{"encoder_stem": "deep", "text_encoder_width": 128, "text_encoder_mlp_ratio": 2.67, "text_encoder_bias": "all", "learning_rate": 0.025, "gradient_centralization": true, "final_lr_fraction": 0.01}
Rows from block 9 of the text encoder, named by matrix and row number. Rows with one number belong to one attention dimension. Each number is 50 + 10 x the weight over its row's rms, rounded and kept within 0 to 99. All counts start at 0. After the name is the row's rms in percent of the matrix's.
# v: attention value (text_encoder.blocks.9.attn.v.weight, 128x128), inputs 0-127
# proj: attention output (text_encoder.blocks.9.attn.proj.weight, 128x128, transposed), outputs 0-127
v.47 098:37 58 43 66 62 40 54 47 67 45 44 47 43 55 44 57 44 53 42 64 60 51 37 46 52 49 67 49 41 59 51 38 54 34 52 57 48 59 35 52 63 29 40 42 67 27 48 72 33 68 48 51 50 44 49 54 32 55 69 55 42 59 49 40 47 67 47 52 45 62 40 44 46 33 60 42 41 50 47 53 44 60 44 40 75 63 55 42 61 51 43 49 62 60 47 50 55 59 53 54 57 32 40 41 36 50 59 46 39 52 61 48 55 40 54 67 57 66 45 27 50 48 52 44 48 60 60 32
v.48 099:58 63 52 30 16 42 49 30 56 60 60 48 49 36 42 53 48 31 42 52 64 65 58 51 40 58 65 38 55 62 44 55 45 39 47 41 52 44 52 46 41 42 73 48 61 54 51 43 57 55 39 54 54 64 52 49 43 56 41 58 44 36 46 52 46 57 56 35 55 63 50 51 63 54 45 44 60 52 59 40 70 62 46 61 24 47 50 41 62 45 48 43 54 63 41 48 45 58 46 60 68 43 56 46 44 38 41 61 54 53 53 45 60 53 23 34 52 35 50 54 45 64 48 69 54 61 60 39
v.49 090:41 40 48 64 66 49 52 69 45 55 46 38 45 55 54 22 57 53 45 42 55 55 53 62 63 52 53 57 32 39 57 40 55 50 48 42 55 53 46 48 35 37 54 31 58 56 64 62 47 52 36 47 56 64 55 47 44 49 59 32 69 64 53 52 37 53 46 54 52 57 69 50 50 33 57 26 40 51 52 52 56 48 43 53 24 36 51 49 57 48 59 72 49 59 61 43 45 50 63 52 35 50 62 45 71 39 52 39 28 51 49 45 53 59 40 56 54 65 55 64 42 37 42 57 57 37 51 49
v.50 109:55 52 54 46 47 44 37 55 34 34 51 43 45 47 68 51 55 61 62 36 37 70 46 54 39 45 26 43 52 54 49 52 43 48 45 57 65 55 56 48 37 60 38 69 51 49 54 58 59 52 22 48 51 39 47 36 55 51 36 41 58 53 52 46 48 55 43 42 39 69 59 66 43 46 64 55 61 48 48 51 47 41 54 43 50 69 45 60 51 41 41 54 46 67 65 52 54 67 40 42 31 37 38 66 64 67 45 61 56 37 42 59 52 37 56 61 39 43 59 68 45 61 62 47 33 61 50 35
v.51 088:49 63 55 55 36 59 68 55 51 41 68 55 40 60 39 54 55 36 46 55 53 46 47 54 51 51 49 51 40 41 45 54 35 64 65 49 47 56 54 58 67 69 48 65 36 47 29 50 38 35 46 58 60 57 45 60 56 51 37 48 65 38 57 72 34 57 53 45 52 60 55 31 60 51 63 31 33 41 35 52 68 52 55 51 68 49 49 44 58 46 40 44 52 45 57 42 58 53 24 32 50 38 57 58 39 44 44 56 42 59 53 44 59 52 45 61 41 47 40 49 58 55 66 57 49 51 32 29
v.52 099:38 36 47 37 64 54 41 40 54 54 59 56 60 73 74 42 37 52 37 44 60 48 53 47 46 55 42 61 40 55 43 57 44 59 55 57 50 47 59 65 34 52 49 44 59 36 34 52 50 50 42 58 41 41 46 49 35 38 64 51 43 52 60 57 36 64 57 64 46 39 45 51 53 50 42 45 37 66 46 36 36 41 66 50 60 52 44 50 56 19 36 48 50 63 66 25 36 45 56 60 51 44 59 38 58 53 66 67 55 50 58 47 32 62 68 54 55 59 50 59 46 53 47 53 55 41 62 41
v.53 097:36 31 64 37 49 56 46 52 53 66 57 61 53 51 35 37 40 60 66 40 43 53 53 52 44 46 41 63 53 43 52 49 47 41 47 41 67 46 61 48 55 37 47 62 43 34 66 63 45 66 34 49 64 49 49 44 54 53 47 31 48 53 63 57 67 49 41 43 57 50 62 44 51 67 48 50 59 64 35 31 54 44 54 33 39 40 57 63 45 52 46 40 44 54 48 24 28 42 51 56 51 40 74 47 55 61 42 51 62 49 54 53 68 54 50 73 33 52 62 58 62 43 52 55 43 53 40 44
v.54 097:23 46 50 58 50 42 36 49 58 60 42 49 65 44 54 67 39 49 57 59 52 55 36 55 33 63 48 51 37 56 26 64 48 40 57 34 44 56 58 50 44 60 42 59 61 59 50 50 58 60 36 33 50 45 55 65 41 46 54 56 47 58 35 29 45 59 50 46 40 63 57 50 42 42 62 53 65 47 54 43 69 62 31 43 60 45 53 34 60 45 38 39 36 56 54 39 68 57 56 49 60 30 62 46 66 54 54 50 46 51 49 51 60 43 52 65 59 60 48 58 50 41 30 49 38 63 61 45
v.55 087:53 55 52 41 47 53 57 39 52 63 45 80 49 40 59 48 50 49 38 42 47 55 39 47 45 42 47 60 67 76 50 56 43 70 50 60 50 54 49 74 55 44 52 58 48 58 47 36 48 35 42 43 52 37 45 53 60 50 48 67 39 28 82 64 53 55 61 52 32 53 54 57 56 64 38 61 58 52 53 47 62 34 42 32 60 41 44 40 57 54 53 48 34 35 42 69 33 58 43 60 57 46 60 56 42 53 54 46 47 53 39 60 49 36 40 47 46 47 54 39 40 47 38 35 42 50 57 49
v.56 103:58 49 53 55 48 50 51 46 56 61 47 47 33 53 49 33 47 60 48 60 47 42 49 54 44 46 58 25 55 40 45 42 52 38 47 50 60 50 63 42 46 67 56 59 44 50 58 68 36 52 56 41 54 41 49 45 46 69 54 69 50 51 41 50 79 49 40 39 50 61 63 58 51 60 53 49 73 53 52 65 53 64 40 50 50 50 49 47 58 49 63 61 48 46 58 54 53 32 58 32 38 69 24 54 45 54 47 65 47 41 49 56 65 20 40 26 50 56 40 46 41 48 37 37 40 58 44 53
v.57 103:68 43 50 22 44 33 61 47 52 66 61 26 52 57 41 68 33 55 59 57 39 41 52 45 36 41 42 35 39 50 47 49 46 52 56 42 54 60 49 41 80 57 57 62 45 53 61 56 67 64 60 47 66 43 42 38 81 60 39 44 53 45 35 37 55 41 36 59 49 41 40 50 51 58 52 49 53 54 39 56 53 42 50 42 57 61 55 51 36 63 57 40 56 42 59 55 51 60 50 64 35 58 54 55 51 59 43 47 54 37 51 60 48 50 41 46 40 51 40 50 42 33 52 48 51 69 47 55
v.58 107:50 57 72 53 60 62 61 45 71 53 41 61 47 53 55 34 51 71 43 43 63 67 66 41 45 38 58 50 56 53 61 44 55 44 62 37 49 36 39 45 59 42 59 64 54 55 64 35 34 54 39 67 34 43 45 55 44 62 26 35 54 39 47 47 34 47 39 52 56 55 54 56 60 50 68 40 41 56 39 24 57 55 43 53 51 41 59 54 51 55 45 54 54 34 48 53 50 37 36 51 41 51 39 43 43 50 32 59 41 57 47 37 60 38 53 73 49 47 54 54 67 48 54 61 49 58 49 45
v.59 092:46 29 59 50 56 66 42 36 44 35 55 62 46 49 49 43 56 50 44 69 46 56 57 58 51 42 49 42 60 52 46 47 51 52 39 37 56 53 56 39 64 57 42 35 51 74 58 60 59 39 51 41 50 44 42 45 36 36 46 68 47 64 37 44 51 49 53 49 57 58 54 54 20 62 56 54 48 61 51 41 41 73 51 47 57 79 60 46 45 49 38 52 58 62 40 34 46 48 49 36 62 42 52 49 51 58 62 52 55 28 55 53 55 37 71 29 25 54 52 65 51 53 51 44 52 49 45 52
v.60 107:45 55 50 53 68 53 34 44 54 44 53 60 44 64 54 51 53 51 56 42 73 43 61 36 45 72 48 68 56 48 49 71 41 44 55 57 49 48 67 48 39 57 45 46 41 48 44 69 51 60 59 66 59 56 51 39 35 43 58 47 60 41 49 78 27 56 42 50 33 23 41 40 58 45 54 40 41 52 39 38 45 47 49 61 43 50 35 42 61 44 59 56 46 49 59 32 51 37 54 40 44 64 48 37 64 46 53 55 58 70 46 44 61 45 66 37 41 51 54 57 44 58 31 45 50 48 54 44
v.61 092:58 64 53 65 73 68 35 56 70 32 46 50 48 54 61 47 66 51 64 62 54 52 71 57 61 44 60 41 57 48 37 33 50 43 46 60 37 48 52 53 45 56 39 59 57 52 57 35 56 27 46 45 54 53 63 51 54 64 54 42 46 42 59 50 50 47 61 40 36 44 59 57 43 42 61 59 58 55 47 43 31 59 50 43 45 50 44 60 49 51 41 51 40 29 48 41 53 26 59 60 51 31 69 43 34 50 34 46 41 53 50 50 45 68 61 44 58 36 45 51 48 44 32 42 53 44 48 66
v.62 104:57 43 58 46 53 42 51 36 60 49 48 67 58 49 43 65 61 48 63 50 60 41 40 41 57 43 44 53 54 32 64 72 45 59 50 72 52 59 60 50 46 36 52 48 63 54 52 50 40 34 47 64 32 50 34 22 62 44 46 51 47 34 18 61 42 43 48 49 51 57 39 51 42 43 56 42 50 55 53 48 53 60 61 60 47 61 46 35 59 45 49 34 49 34 57 46 49 47 46 58 71 51 56 58 61 52 40 42 56 44 38 50 38 50 58 50 43 43 45 39 64 57 80 36 59 55 59 57
v.63 094:37 41 61 54 41 41 39 47 56 41 42 43 39 53 24 75 42 42 38 37 51 44 69 46 50 44 74 41 45 53 51 59 51 54 37 50 80 51 70 37 51 45 52 51 47 50 50 77 65 57 62 51 57 63 66 34 51 60 55 39 55 47 45 51 59 54 41 50 67 54 46 49 39 43 50 30 59 48 37 61 57 47 47 38 37 57 35 54 57 51 48 39 54 36 53 46 52 57 57 44 55 59 55 50 44 63 49 51 58 41 40 58 38 35 36 32 41 54 51 59 49 58 44 69 56 62 50 51
v.64 090:56 57 45 35 40 65 65 65 39 50 50 44 47 54 35 57 61 34 62 51 37 39 49 33 46 44 44 62 49 58 34 63 43 46 37 51 43 50 34 31 59 40 39 25 49 59 43 51 40 59 53 37 51 45 58 63 60 47 48 60 41 48 56 42 54 69 59 48 63 56 37 45 68 63 46 39 53 47 55 54 77 69 52 45 68 48 43 63 57 62 60 58 59 52 65 47 37 58 36 49 54 49 47 46 33 47 61 54 55 59 54 42 42 48 67 43 25 53 51 44 52 56 41 53 58 40 48 43
v.65 094:60 55 40 39 60 51 57 54 48 44 47 62 52 61 37 36 41 55 52 43 47 24 44 45 50 23 40 49 54 35 44 49 51 64 55 74 52 61 52 72 69 36 34 38 52 38 48 38 57 39 53 54 49 46 65 35 46 52 68 50 57 38 37 37 54 48 55 53 48 52 48 52 37 52 45 57 56 59 51 67 52 49 41 55 47 44 45 51 55 43 58 41 15 48 64 53 57 56 40 55 39 47 44 52 61 45 55 60 55 55 59 55 53 61 48 31 57 50 37 38 58 52 58 68 66 65 67 46
v.66 098:57 34 48 48 62 64 52 56 48 40 58 58 51 33 58 54 59 32 52 71 38 48 47 42 69 35 39 43 53 52 49 46 46 35 68 52 54 36 55 59 36 59 55 52 55 26 57 32 44 65 46 55 61 52 49 51 53 45 48 43 42 57 54 53 49 58 28 40 63 55 57 69 27 48 31 73 45 56 39 46 54 52 48 51 53 59 52 41 26 40 45 51 47 42 47 53 64 46 55 53 54 53 50 59 56 52 66 55 39 29 49 37 64 65 53 43 40 61 48 56 38 45 58 50 51 71 59 44
v.67 092:44 59 61 47 64 50 48 49 39 77 45 43 56 40 57 55 52 51 57 49 48 23 35 65 33 50 33 48 51 49 56 74 52 52 59 45 50 62 52 39 49 52 38 62 52 53 42 75 65 59 62 53 43 51 57 41 61 51 44 63 63 59 37 45 30 54 63 38 54 61 41 46 46 60 36 53 42 44 34 52 46 51 56 38 62 40 55 47 52 19 48 40 54 51 59 56 40 41 57 46 59 39 25 57 51 53 44 59 38 53 45 46 50 32 67 43 56 58 51 43 55 53 45 51 49 58 45 65
v.68 099:36 62 41 50 49 51 57 45 39 44 51 60 61 45 46 30 53 56 65 51 40 47 52 39 59 22 33 24 45 44 59 55 57 45 52 48 26 65 54 61 53 60 43 43 54 48 53 56 65 60 63 46 50 57 67 43 51 68 58 64 48 62 50 52 61 45 42 43 51 55 46 62 43 62 51 42 46 47 53 66 51 54 52 56 44 46 48 42 38 47 57 60 54 34 40 44 60 38 40 38 35 37 37 72 58 37 51 46 58 40 50 46 60 50 52 35 42 59 35 48 51 59 40 71 51 75 65 45
v.69 098:79 40 46 49 44 54 52 48 64 54 53 52 52 70 44 58 54 63 42 62 49 38 66 44 62 55 30 53 61 43 33 56 66 57 43 50 51 59 54 47 56 61 44 33 27 42 66 48 48 35 41 47 49 67 44 51 47 45 56 48 48 33 69 56 54 59 59 50 43 52 66 70 37 54 45 59 42 54 67 67 36 36 42 48 56 46 46 54 37 35 50 50 32 26 45 51 51 56 56 55 44 56 32 46 39 40 53 41 53 37 48 32 59 40 60 59 52 52 46 36 53 51 43 55 59 57 51 59
v.70 098:47 31 46 51 43 54 46 37 54 42 61 43 59 30 41 34 56 55 64 54 57 63 50 49 47 51 47 31 50 49 40 49 37 44 47 57 43 62 55 73 45 39 55 50 59 46 43 67 53 70 58 38 47 56 59 56 44 52 50 61 55 50 50 64 48 52 25 44 46 47 42 29 42 57 51 55 40 61 57 44 36 54 66 65 55 49 46 23 43 67 59 47 64 54 51 37 61 47 53 50 37 48 49 54 52 48 57 31 31 37 42 39 55 63 51 52 46 63 46 46 66 60 79 65 56 57 47 42
v.71 104:52 30 43 62 43 47 41 44 41 56 48 70 43 61 55 54 39 56 47 65 58 55 62 42 48 33 69 51 63 40 57 52 43 42 44 40 64 43 35 50 61 59 49 55 36 73 55 44 31 58 53 39 41 43 60 49 36 45 56 39 53 52 58 56 56 48 62 52 54 58 46 50 48 60 56 45 65 46 54 42 51 56 38 37 40 22 54 42 47 52 68 42 73 50 50 73 40 50 31 62 60 50 53 48 58 43 58 45 57 43 41 59 42 56 40 61 52 58 26 53 57 39 30 50 68 50 45 47
v.72 102:60 45 42 49 59 51 35 53 32 63 56 67 40 71 52 53 54 46 44 41 50 37 36 63 52 72 52 46 47 64 41 44 52 49 54 49 65 65 53 50 50 52 38 60 61 53 46 55 45 48 40 58 63 32 48 38 19 60 61 38 54 53 37 54 52 44 43 63 48 53 57 67 43 35 63 45 56 51 55 43 48 47 42 56 46 59 34 50 44 45 38 32 54 42 56 65 47 53 38 43 58 60 61 51 60 39 49 27 62 73 44 51 45 46 55 61 37 48 54 68 52 43 53 53 48 37 27 65
v.73 089:52 51 38 64 34 57 44 33 58 62 45 49 67 60 63 41 49 53 41 59 43 33 49 44 33 43 49 56 59 33 52 74 66 36 53 43 31 60 32 57 32 37 44 43 37 47 41 43 30 51 58 48 27 58 44 36 38 36 56 59 57 52 59 59 56 59 53 66 49 49 58 49 55 54 46 50 59 45 47 50 56 70 52 53 56 46 63 48 43 33 54 56 56 37 60 55 46 45 45 55 69 42 58 43 63 50 45 60 42 51 39 45 59 69 50 53 50 60 44 59 40 46 36 60 46 58 60 71
proj.47 103:48 45 57 52 39 66 44 69 39 35 64 54 44 68 36 56 47 39 62 49 25 58 30 45 60 66 55 70 36 31 44 47 59 51 32 55 46 55 45 60 39 52 39 51 51 66 42 47 56 39 31 54 49 54 57 30 57 47 59 47 46 41 53 37 37 47 58 58 62 45 55 58 43 59 52 38 54 36 39 58 45 48 36 70 46 44 55 48 58 50 49 56 49 44 33 40 37 42 71 73 76 52 48 65 56 46 52 48 50 51 43 59 48 49 65 55 48 45 49 50 58 59 57 60 50 43 41 52
proj.48 099:55 51 48 46 66 39 68 47 45 13 45 37 70 53 58 42 66 43 58 39 64 41 44 45 51 43 56 35 33 44 51 52 58 74 52 45 61 58 67 39 59 56 39 46 39 61 64 41 53 46 49 59 42 45 47 59 43 64 48 63 49 61 38 38 47 65 42 40 65 58 46 28 55 58 49 49 44 49 39 56 49 49 51 51 40 72 34 48 65 43 43 41 41 48 48 51 42 41 44 61 42 34 42 41 60 59 49 48 39 47 52 58 53 60 55 62 39 46 67 42 60 38 59 58 63 59 54 50
proj.49 090:33 50 44 66 52 62 43 48 49 46 65 61 60 57 53 40 53 43 73 60 46 41 34 57 50 55 45 65 42 60 45 43 41 48 66 53 46 72 52 40 52 63 61 44 42 50 36 66 41 42 44 49 56 40 67 30 60 37 39 57 55 45 67 49 59 51 40 31 41 64 49 55 45 56 43 52 42 56 52 35 66 55 60 56 40 51 47 45 43 61 33 52 39 27 52 50 51 49 44 33 36 51 56 45 33 43 49 62 61 54 54 50 27 51 56 40 50 49 68 48 51 55 52 35 58 74 66 46
proj.50 096:47 51 47 39 36 35 69 26 62 47 39 60 32 57 50 40 59 40 50 42 70 52 57 64 54 55 64 42 42 36 49 53 49 55 70 67 40 30 58 49 61 64 37 52 50 69 65 58 46 52 36 50 41 56 39 69 57 31 49 51 54 50 58 57 51 42 63 74 36 23 49 43 62 57 44 47 55 59 46 39 46 42 57 54 51 36 56 66 40 47 65 41 36 51 49 53 50 41 44 48 57 56 51 38 40 56 45 43 57 38 38 38 52 55 40 53 56 58 61 46 42 51 55 54 58 52 61 54
proj.51 086:44 63 48 60 37 39 55 39 40 43 45 50 47 56 52 34 48 34 49 43 53 72 44 37 49 64 58 37 40 56 61 55 31 53 38 37 55 29 45 52 34 52 46 46 45 44 68 49 39 40 54 50 58 56 50 59 48 61 35 36 40 51 42 49 70 44 44 54 67 51 59 41 56 37 42 47 59 55 53 42 41 49 49 76 58 57 46 62 56 62 57 50 52 52 56 39 53 34 70 78 49 39 48 53 65 56 67 34 59 53 41 59 55 63 46 46 50 41 54 58 60 54 39 56 45 60 64 31
proj.52 095:45 39 43 35 46 45 39 49 58 40 57 32 42 56 28 59 57 37 49 75 45 65 55 46 51 57 54 63 49 46 43 55 55 62 46 50 48 44 45 57 49 48 44 56 48 49 79 40 58 35 52 42 50 54 64 44 64 55 51 35 24 45 65 53 52 34 52 50 45 65 53 44 41 55 44 46 42 71 65 48 52 50 55 62 40 29 56 43 25 72 69 59 38 42 57 65 51 46 59 36 38 54 72 43 50 43 54 46 64 52 50 44 61 48 50 57 48 60 61 38 50 50 45 57 53 43 43 46
proj.53 095:37 71 45 41 51 62 50 44 61 36 40 41 50 46 46 35 59 44 56 71 72 44 39 52 58 59 34 51 47 45 71 43 35 59 61 51 35 58 44 70 65 54 45 36 41 44 46 43 50 55 30 65 59 52 50 58 61 58 41 42 64 31 48 37 40 39 38 64 40 57 44 39 37 47 48 50 49 60 65 55 41 72 57 47 52 33 38 41 35 54 61 48 58 48 61 53 59 54 38 59 42 40 52 55 52 76 43 51 45 61 51 39 46 58 48 38 56 60 49 50 56 61 41 51 52 48 56 56
proj.54 097:55 54 42 51 43 61 51 48 46 38 77 53 54 72 32 51 55 47 44 48 48 70 44 74 51 64 66 48 39 44 71 51 49 58 50 50 52 34 44 45 55 67 41 44 48 51 46 56 56 31 66 62 56 60 42 52 47 49 49 58 56 58 60 50 44 45 50 52 58 47 57 29 50 56 48 31 30 70 54 54 44 37 48 46 48 43 53 40 50 47 62 51 37 50 48 48 48 49 56 63 57 58 52 50 32 53 52 29 36 46 47 34 44 33 54 52 27 50 58 34 43 61 59 59 69 53 28 48
proj.55 093:53 61 48 45 63 52 57 58 46 52 26 53 56 46 53 58 46 56 39 60 57 39 60 46 39 43 54 44 32 58 53 53 51 33 31 62 50 30 48 62 63 47 52 58 57 39 60 44 37 41 74 58 46 48 56 55 46 52 47 35 74 61 40 41 34 55 38 58 65 49 46 50 58 38 32 61 46 67 47 48 46 54 58 55 47 52 59 45 51 39 58 57 65 58 47 51 64 50 60 50 48 56 54 70 56 42 48 33 36 47 56 43 62 27 58 51 65 41 22 53 39 40 57 60 52 50 35 43
proj.56 105:39 35 75 44 66 48 71 49 58 39 55 53 60 49 62 55 54 39 49 36 51 21 45 49 32 59 48 56 51 40 60 60 55 47 55 56 70 55 52 44 51 61 48 55 46 56 26 61 55 53 48 64 47 47 48 50 31 47 78 36 66 46 61 48 46 63 38 52 40 50 43 42 43 62 55 41 58 34 33 46 50 58 48 43 64 62 54 53 50 50 56 29 39 55 31 54 59 67 42 60 65 52 52 44 49 46 43 45 46 34 39 40 50 52 39 47 59 55 46 62 39 52 51 40 61 38 55 51
proj.57 104:31 38 68 52 51 69 43 27 49 46 40 48 55 49 56 42 40 58 52 44 56 60 69 66 63 53 59 51 56 59 54 52 58 39 46 47 49 52 67 35 43 55 31 45 48 47 51 63 51 59 51 59 34 50 31 78 42 52 61 50 59 46 55 55 39 54 51 66 46 44 46 64 45 45 67 61 49 40 45 48 51 57 49 35 51 52 46 49 46 42 54 47 43 62 53 30 63 46 68 52 66 56 42 58 67 54 34 38 28 42 37 53 39 49 42 34 43 53 29 52 52 47 35 60 49 57 54 59
proj.58 103:46 69 53 54 41 51 65 56 39 41 40 59 37 37 46 29 62 45 54 61 44 45 47 41 49 38 41 53 25 46 63 28 57 53 43 53 48 54 58 53 53 34 52 41 44 41 45 42 45 65 19 62 51 58 66 47 54 75 57 41 64 36 60 58 60 57 45 44 51 56 58 37 50 53 52 41 55 45 47 59 33 51 57 51 56 64 40 56 65 48 50 43 67 65 58 57 30 50 48 47 55 36 43 51 63 57 66 28 64 49 44 45 59 59 42 46 48 39 55 45 58 51 41 45 56 63 52 57
proj.59 087:64 49 55 48 41 35 44 48 66 61 33 64 39 49 58 40 37 59 46 31 52 45 51 63 35 48 43 45 65 46 44 42 49 72 60 57 54 49 40 48 49 58 42 53 72 46 45 55 68 52 48 49 38 60 43 50 44 50 50 54 40 41 62 55 51 54 65 39 47 33 44 53 54 59 42 45 49 37 56 50 46 49 37 45 62 49 35 42 66 60 42 39 68 65 47 47 37 62 53 54 45 47 77 64 44 69 18 56 49 58 57 45 58 40 26 52 45 55 61 39 61 58 49 52 40 50 51 46
proj.60 103:47 48 48 48 47 48 41 67 56 52 57 28 52 40 39 30 65 58 61 67 51 65 36 49 63 44 36 59 35 47 63 53 69 35 54 46 63 39 42 47 60 44 58 40 55 64 46 54 61 41 48 42 60 51 64 38 49 46 42 54 39 45 49 43 54 51 54 50 42 59 63 37 64 53 60 55 29 43 55 46 53 42 36 46 46 48 65 41 22 61 47 40 34 48 37 73 52 71 50 55 49 58 64 32 47 44 53 42 48 51 54 48 56 70 50 56 53 67 63 52 47 49 34 45 60 54 44 39
proj.61 100:47 66 62 36 50 52 43 48 43 63 47 43 54 55 58 38 46 71 62 66 40 39 54 37 39 44 30 53 62 59 62 43 55 38 60 54 60 42 50 58 54 45 57 60 40 42 54 32 65 58 53 50 37 43 48 32 59 45 41 57 51 63 49 71 63 46 54 41 28 40 40 47 29 43 50 41 60 59 65 46 53 66 29 46 57 53 53 39 62 59 54 43 64 51 45 56 45 51 38 44 55 36 60 45 35 49 63 54 62 58 47 49 30 28 55 55 72 63 55 48 53 43 44 54 50 42 46 50
proj.62 101:54 38 52 44 43 48 45 62 50 64 36 48 49 37 43 46 49 46 49 40 40 75 48 52 72 50 50 34 52 60 42 42 59 34 52 35 55 55 63 68 53 33 39 59 43 52 64 37 55 45 42 55 50 46 49 68 44 38 53 58 38 55 54 61 46 47 69 48 50 45 50 45 63 48 46 46 33 46 30 63 54 46 28 29 56 52 35 64 48 34 49 36 61 56 55 55 69 59 68 46 45 53 58 54 46 48 61 55 45 64 60 50 65 47 77 44 59 54 50 40 34 46 41 62 59 38 51 54
proj.63 092:38 36 59 42 66 52 57 64 55 37 67 49 49 40 62 34 53 56 67 49 49 57 46 62 41 68 50 43 51 28 51 58 76 51 59 45 43 62 39 47 69 52 50 61 47 47 40 54 35 63 42 60 48 47 24 62 40 37 55 62 38 57 44 56 37 41 45 62 37 47 45 46 51 53 65 38 37 41 40 39 52 51 46 53 46 63 41 46 42 51 30 47 61 63 46 51 57 74 57 45 46 61 56 38 58 48 66 56 33 57 56 57 47 56 42 37 46 43 41 34 59 55 51 52 68 55 50 53
proj.64 098:59 46 47 63 56 60 60 50 53 69 45 55 50 60 48 39 49 67 30 49 37 70 51 49 68 46 44 39 46 63 68 69 49 37 41 51 43 59 30 44 45 46 64 54 72 60 41 69 36 54 45 64 37 52 46 50 46 34 64 29 55 68 51 58 44 36 57 53 48 52 50 56 42 44 48 48 48 53 42 38 58 49 36 51 36 66 45 63 45 74 57 52 45 46 51 36 59 46 30 58 54 58 59 49 47 58 37 28 45 40 57 63 40 54 58 52 60 41 46 49 35 43 44 50 44 45 42 44
proj.65 102:42 45 24 50 59 47 61 63 46 40 36 53 59 35 57 71 49 47 48 55 35 63 50 31 56 59 79 62 63 42 46 53 52 61 54 41 59 45 51 36 49 57 42 56 40 41 57 50 56 53 34 41 45 54 24 66 33 47 59 28 50 50 53 61 42 44 52 43 33 44 55 50 46 48 63 56 47 52 49 40 67 36 65 63 53 47 65 55 50 31 56 48 53 68 46 41 59 48 45 37 48 48 57 48 58 39 57 34 61 52 54 41 47 57 46 63 59 58 46 37 65 58 59 59 38 47 54 42
proj.66 099:44 61 58 72 37 54 44 59 41 28 40 26 79 59 43 78 34 55 48 48 62 46 49 70 38 44 55 49 49 43 44 40 57 47 45 40 45 55 54 58 49 47 46 42 42 60 40 33 44 48 49 46 56 44 51 47 37 59 26 54 53 39 64 61 51 64 45 72 49 57 57 33 42 44 55 50 50 62 52 46 51 45 53 38 59 55 47 60 53 49 59 57 42 54 44 44 38 34 54 56 65 63 38 27 50 60 47 56 47 59 41 59 33 49 46 43 65 51 54 57 43 55 60 56 44 64 60 54
proj.67 092:49 49 35 31 48 56 29 42 60 44 54 68 64 45 45 34 59 42 48 58 50 65 47 56 58 48 52 38 53 66 52 59 51 38 53 56 42 50 62 36 59 33 61 50 46 63 44 35 54 41 38 58 41 52 47 73 45 45 53 52 59 45 52 52 50 44 71 45 52 60 49 55 46 26 57 64 51 49 53 58 50 53 33 54 38 61 60 42 19 60 34 68 58 45 50 56 63 50 44 39 52 67 48 34 60 65 59 52 59 53 63 45 44 52 51 33 45 38 41 36 41 41 62 52 52 49 51 67
proj.68 094:44 56 39 61 46 54 49 54 44 41 49 60 47 36 34 49 38 35 28 43 35 55 53 46 50 58 64 44 64 60 68 52 39 68 56 48 46 51 50 45 49 45 48 44 54 54 63 35 47 54 39 61 61 41 21 64 47 40 39 46 57 42 56 60 61 38 42 54 54 40 53 48 43 37 56 49 55 47 46 47 55 57 74 37 42 59 37 63 53 56 46 61 47 55 39 54 42 46 47 55 56 58 31 38 73 51 67 42 59 34 45 46 45 45 34 64 60 41 47 47 63 79 67 59 56 56 54 55
proj.69 103:55 42 47 47 37 55 45 53 44 39 62 57 56 47 60 66 67 51 57 66 56 60 48 52 36 58 64 56 53 42 51 35 36 67 65 42 46 44 50 52 56 58 59 31 61 65 41 50 41 51 46 36 34 31 69 31 44 28 57 53 70 52 42 48 52 52 45 49 35 55 35 38 58 41 50 49 42 51 49 45 57 46 81 62 49 64 50 47 38 45 37 63 59 56 51 43 30 43 54 45 68 49 52 38 44 45 58 53 48 45 65 61 49 56 59 56 46 50 54 47 46 53 64 35 30 51 58 37
proj.70 098:42 48 43 51 40 50 59 34 67 35 40 67 39 63 49 62 54 47 49 45 39 52 63 37 29 44 50 49 55 54 51 62 50 53 36 40 46 57 53 56 49 39 42 53 48 46 50 50 41 63 46 72 67 57 37 46 60 58 33 64 40 40 40 26 69 59 61 65 44 34 50 43 44 58 63 30 63 38 37 58 40 48 45 51 59 63 57 47 55 63 53 42 42 52 60 38 48 39 59 71 55 57 31 35 67 46 49 40 36 53 45 58 49 55 44 50 50 45 52 58 39 63 62 48 68 60 56 54
proj.71 109:60 36 43 47 60 65 55 48 47 53 66 55 48 33 52 42 55 55 40 59 62 48 42 50 45 41 37 60 40 59 64 35 44 50 53 48 42 46 43 59 41 46 48 58 59 24 43 53 52 49 48 60 45 56 37 61 86 47 37 70 54 52 47 46 33 41 25 48 67 53 46 51 40 67 53 52 54 63 26 56 58 47 51 46 37 38 45 46 56 46 30 57 53 61 49 45 41 35 55 51 41 32 55 69 42 52 40 61 51 50 59 52 56 43 53 57 49 64 52 59 51 58 60 60 44 64 38 60
proj.72 104:48 38 69 26 67 64 59 45 53 51 46 59 52 49 63 60 49 47 48 63 69 43 61 56 49 42 47 61 48 48 50 23 58 56 55 63 42 54 45 48 48 55 52 60 34 43 43 44 59 42 59 54 47 46 57 45 65 55 55 61 49 40 40 43 41 26 33 36 37 40 54 58 48 44 40 54 49 61 60 47 26 51 41 60 61 38 65 57 72 46 59 56 47 36 48 52 57 51 41 32 45 44 52 40 48 70 35 61 49 59 68 41 35 50 44 51 40 69 54 29 52 49 46 51 59 47 59 53
proj.73 094:39 29 44 52 74 66 41 57 50 37 60 39 60 41 33 55 53 52 39 53 46 52 42 36 55 52 46 29 76 47 55 48 39 59 65 57 69 46 56 47 61 54 58 25 52 56 48 47 52 43 61 40 53 54 47 48 41 48 47 64 66 53 61 56 54 43 47 56 73 56 56 46 37 55 45 56 42 62 53 52 48 34 37 34 36 52 60 48 47 38 44 61 39 43 52 60 40 33 47 37 47 47 41 50 64 57 73 54 54 61 55 36 55 39 58 60 41 43 66 40 35 60 57 40 55 60 56 52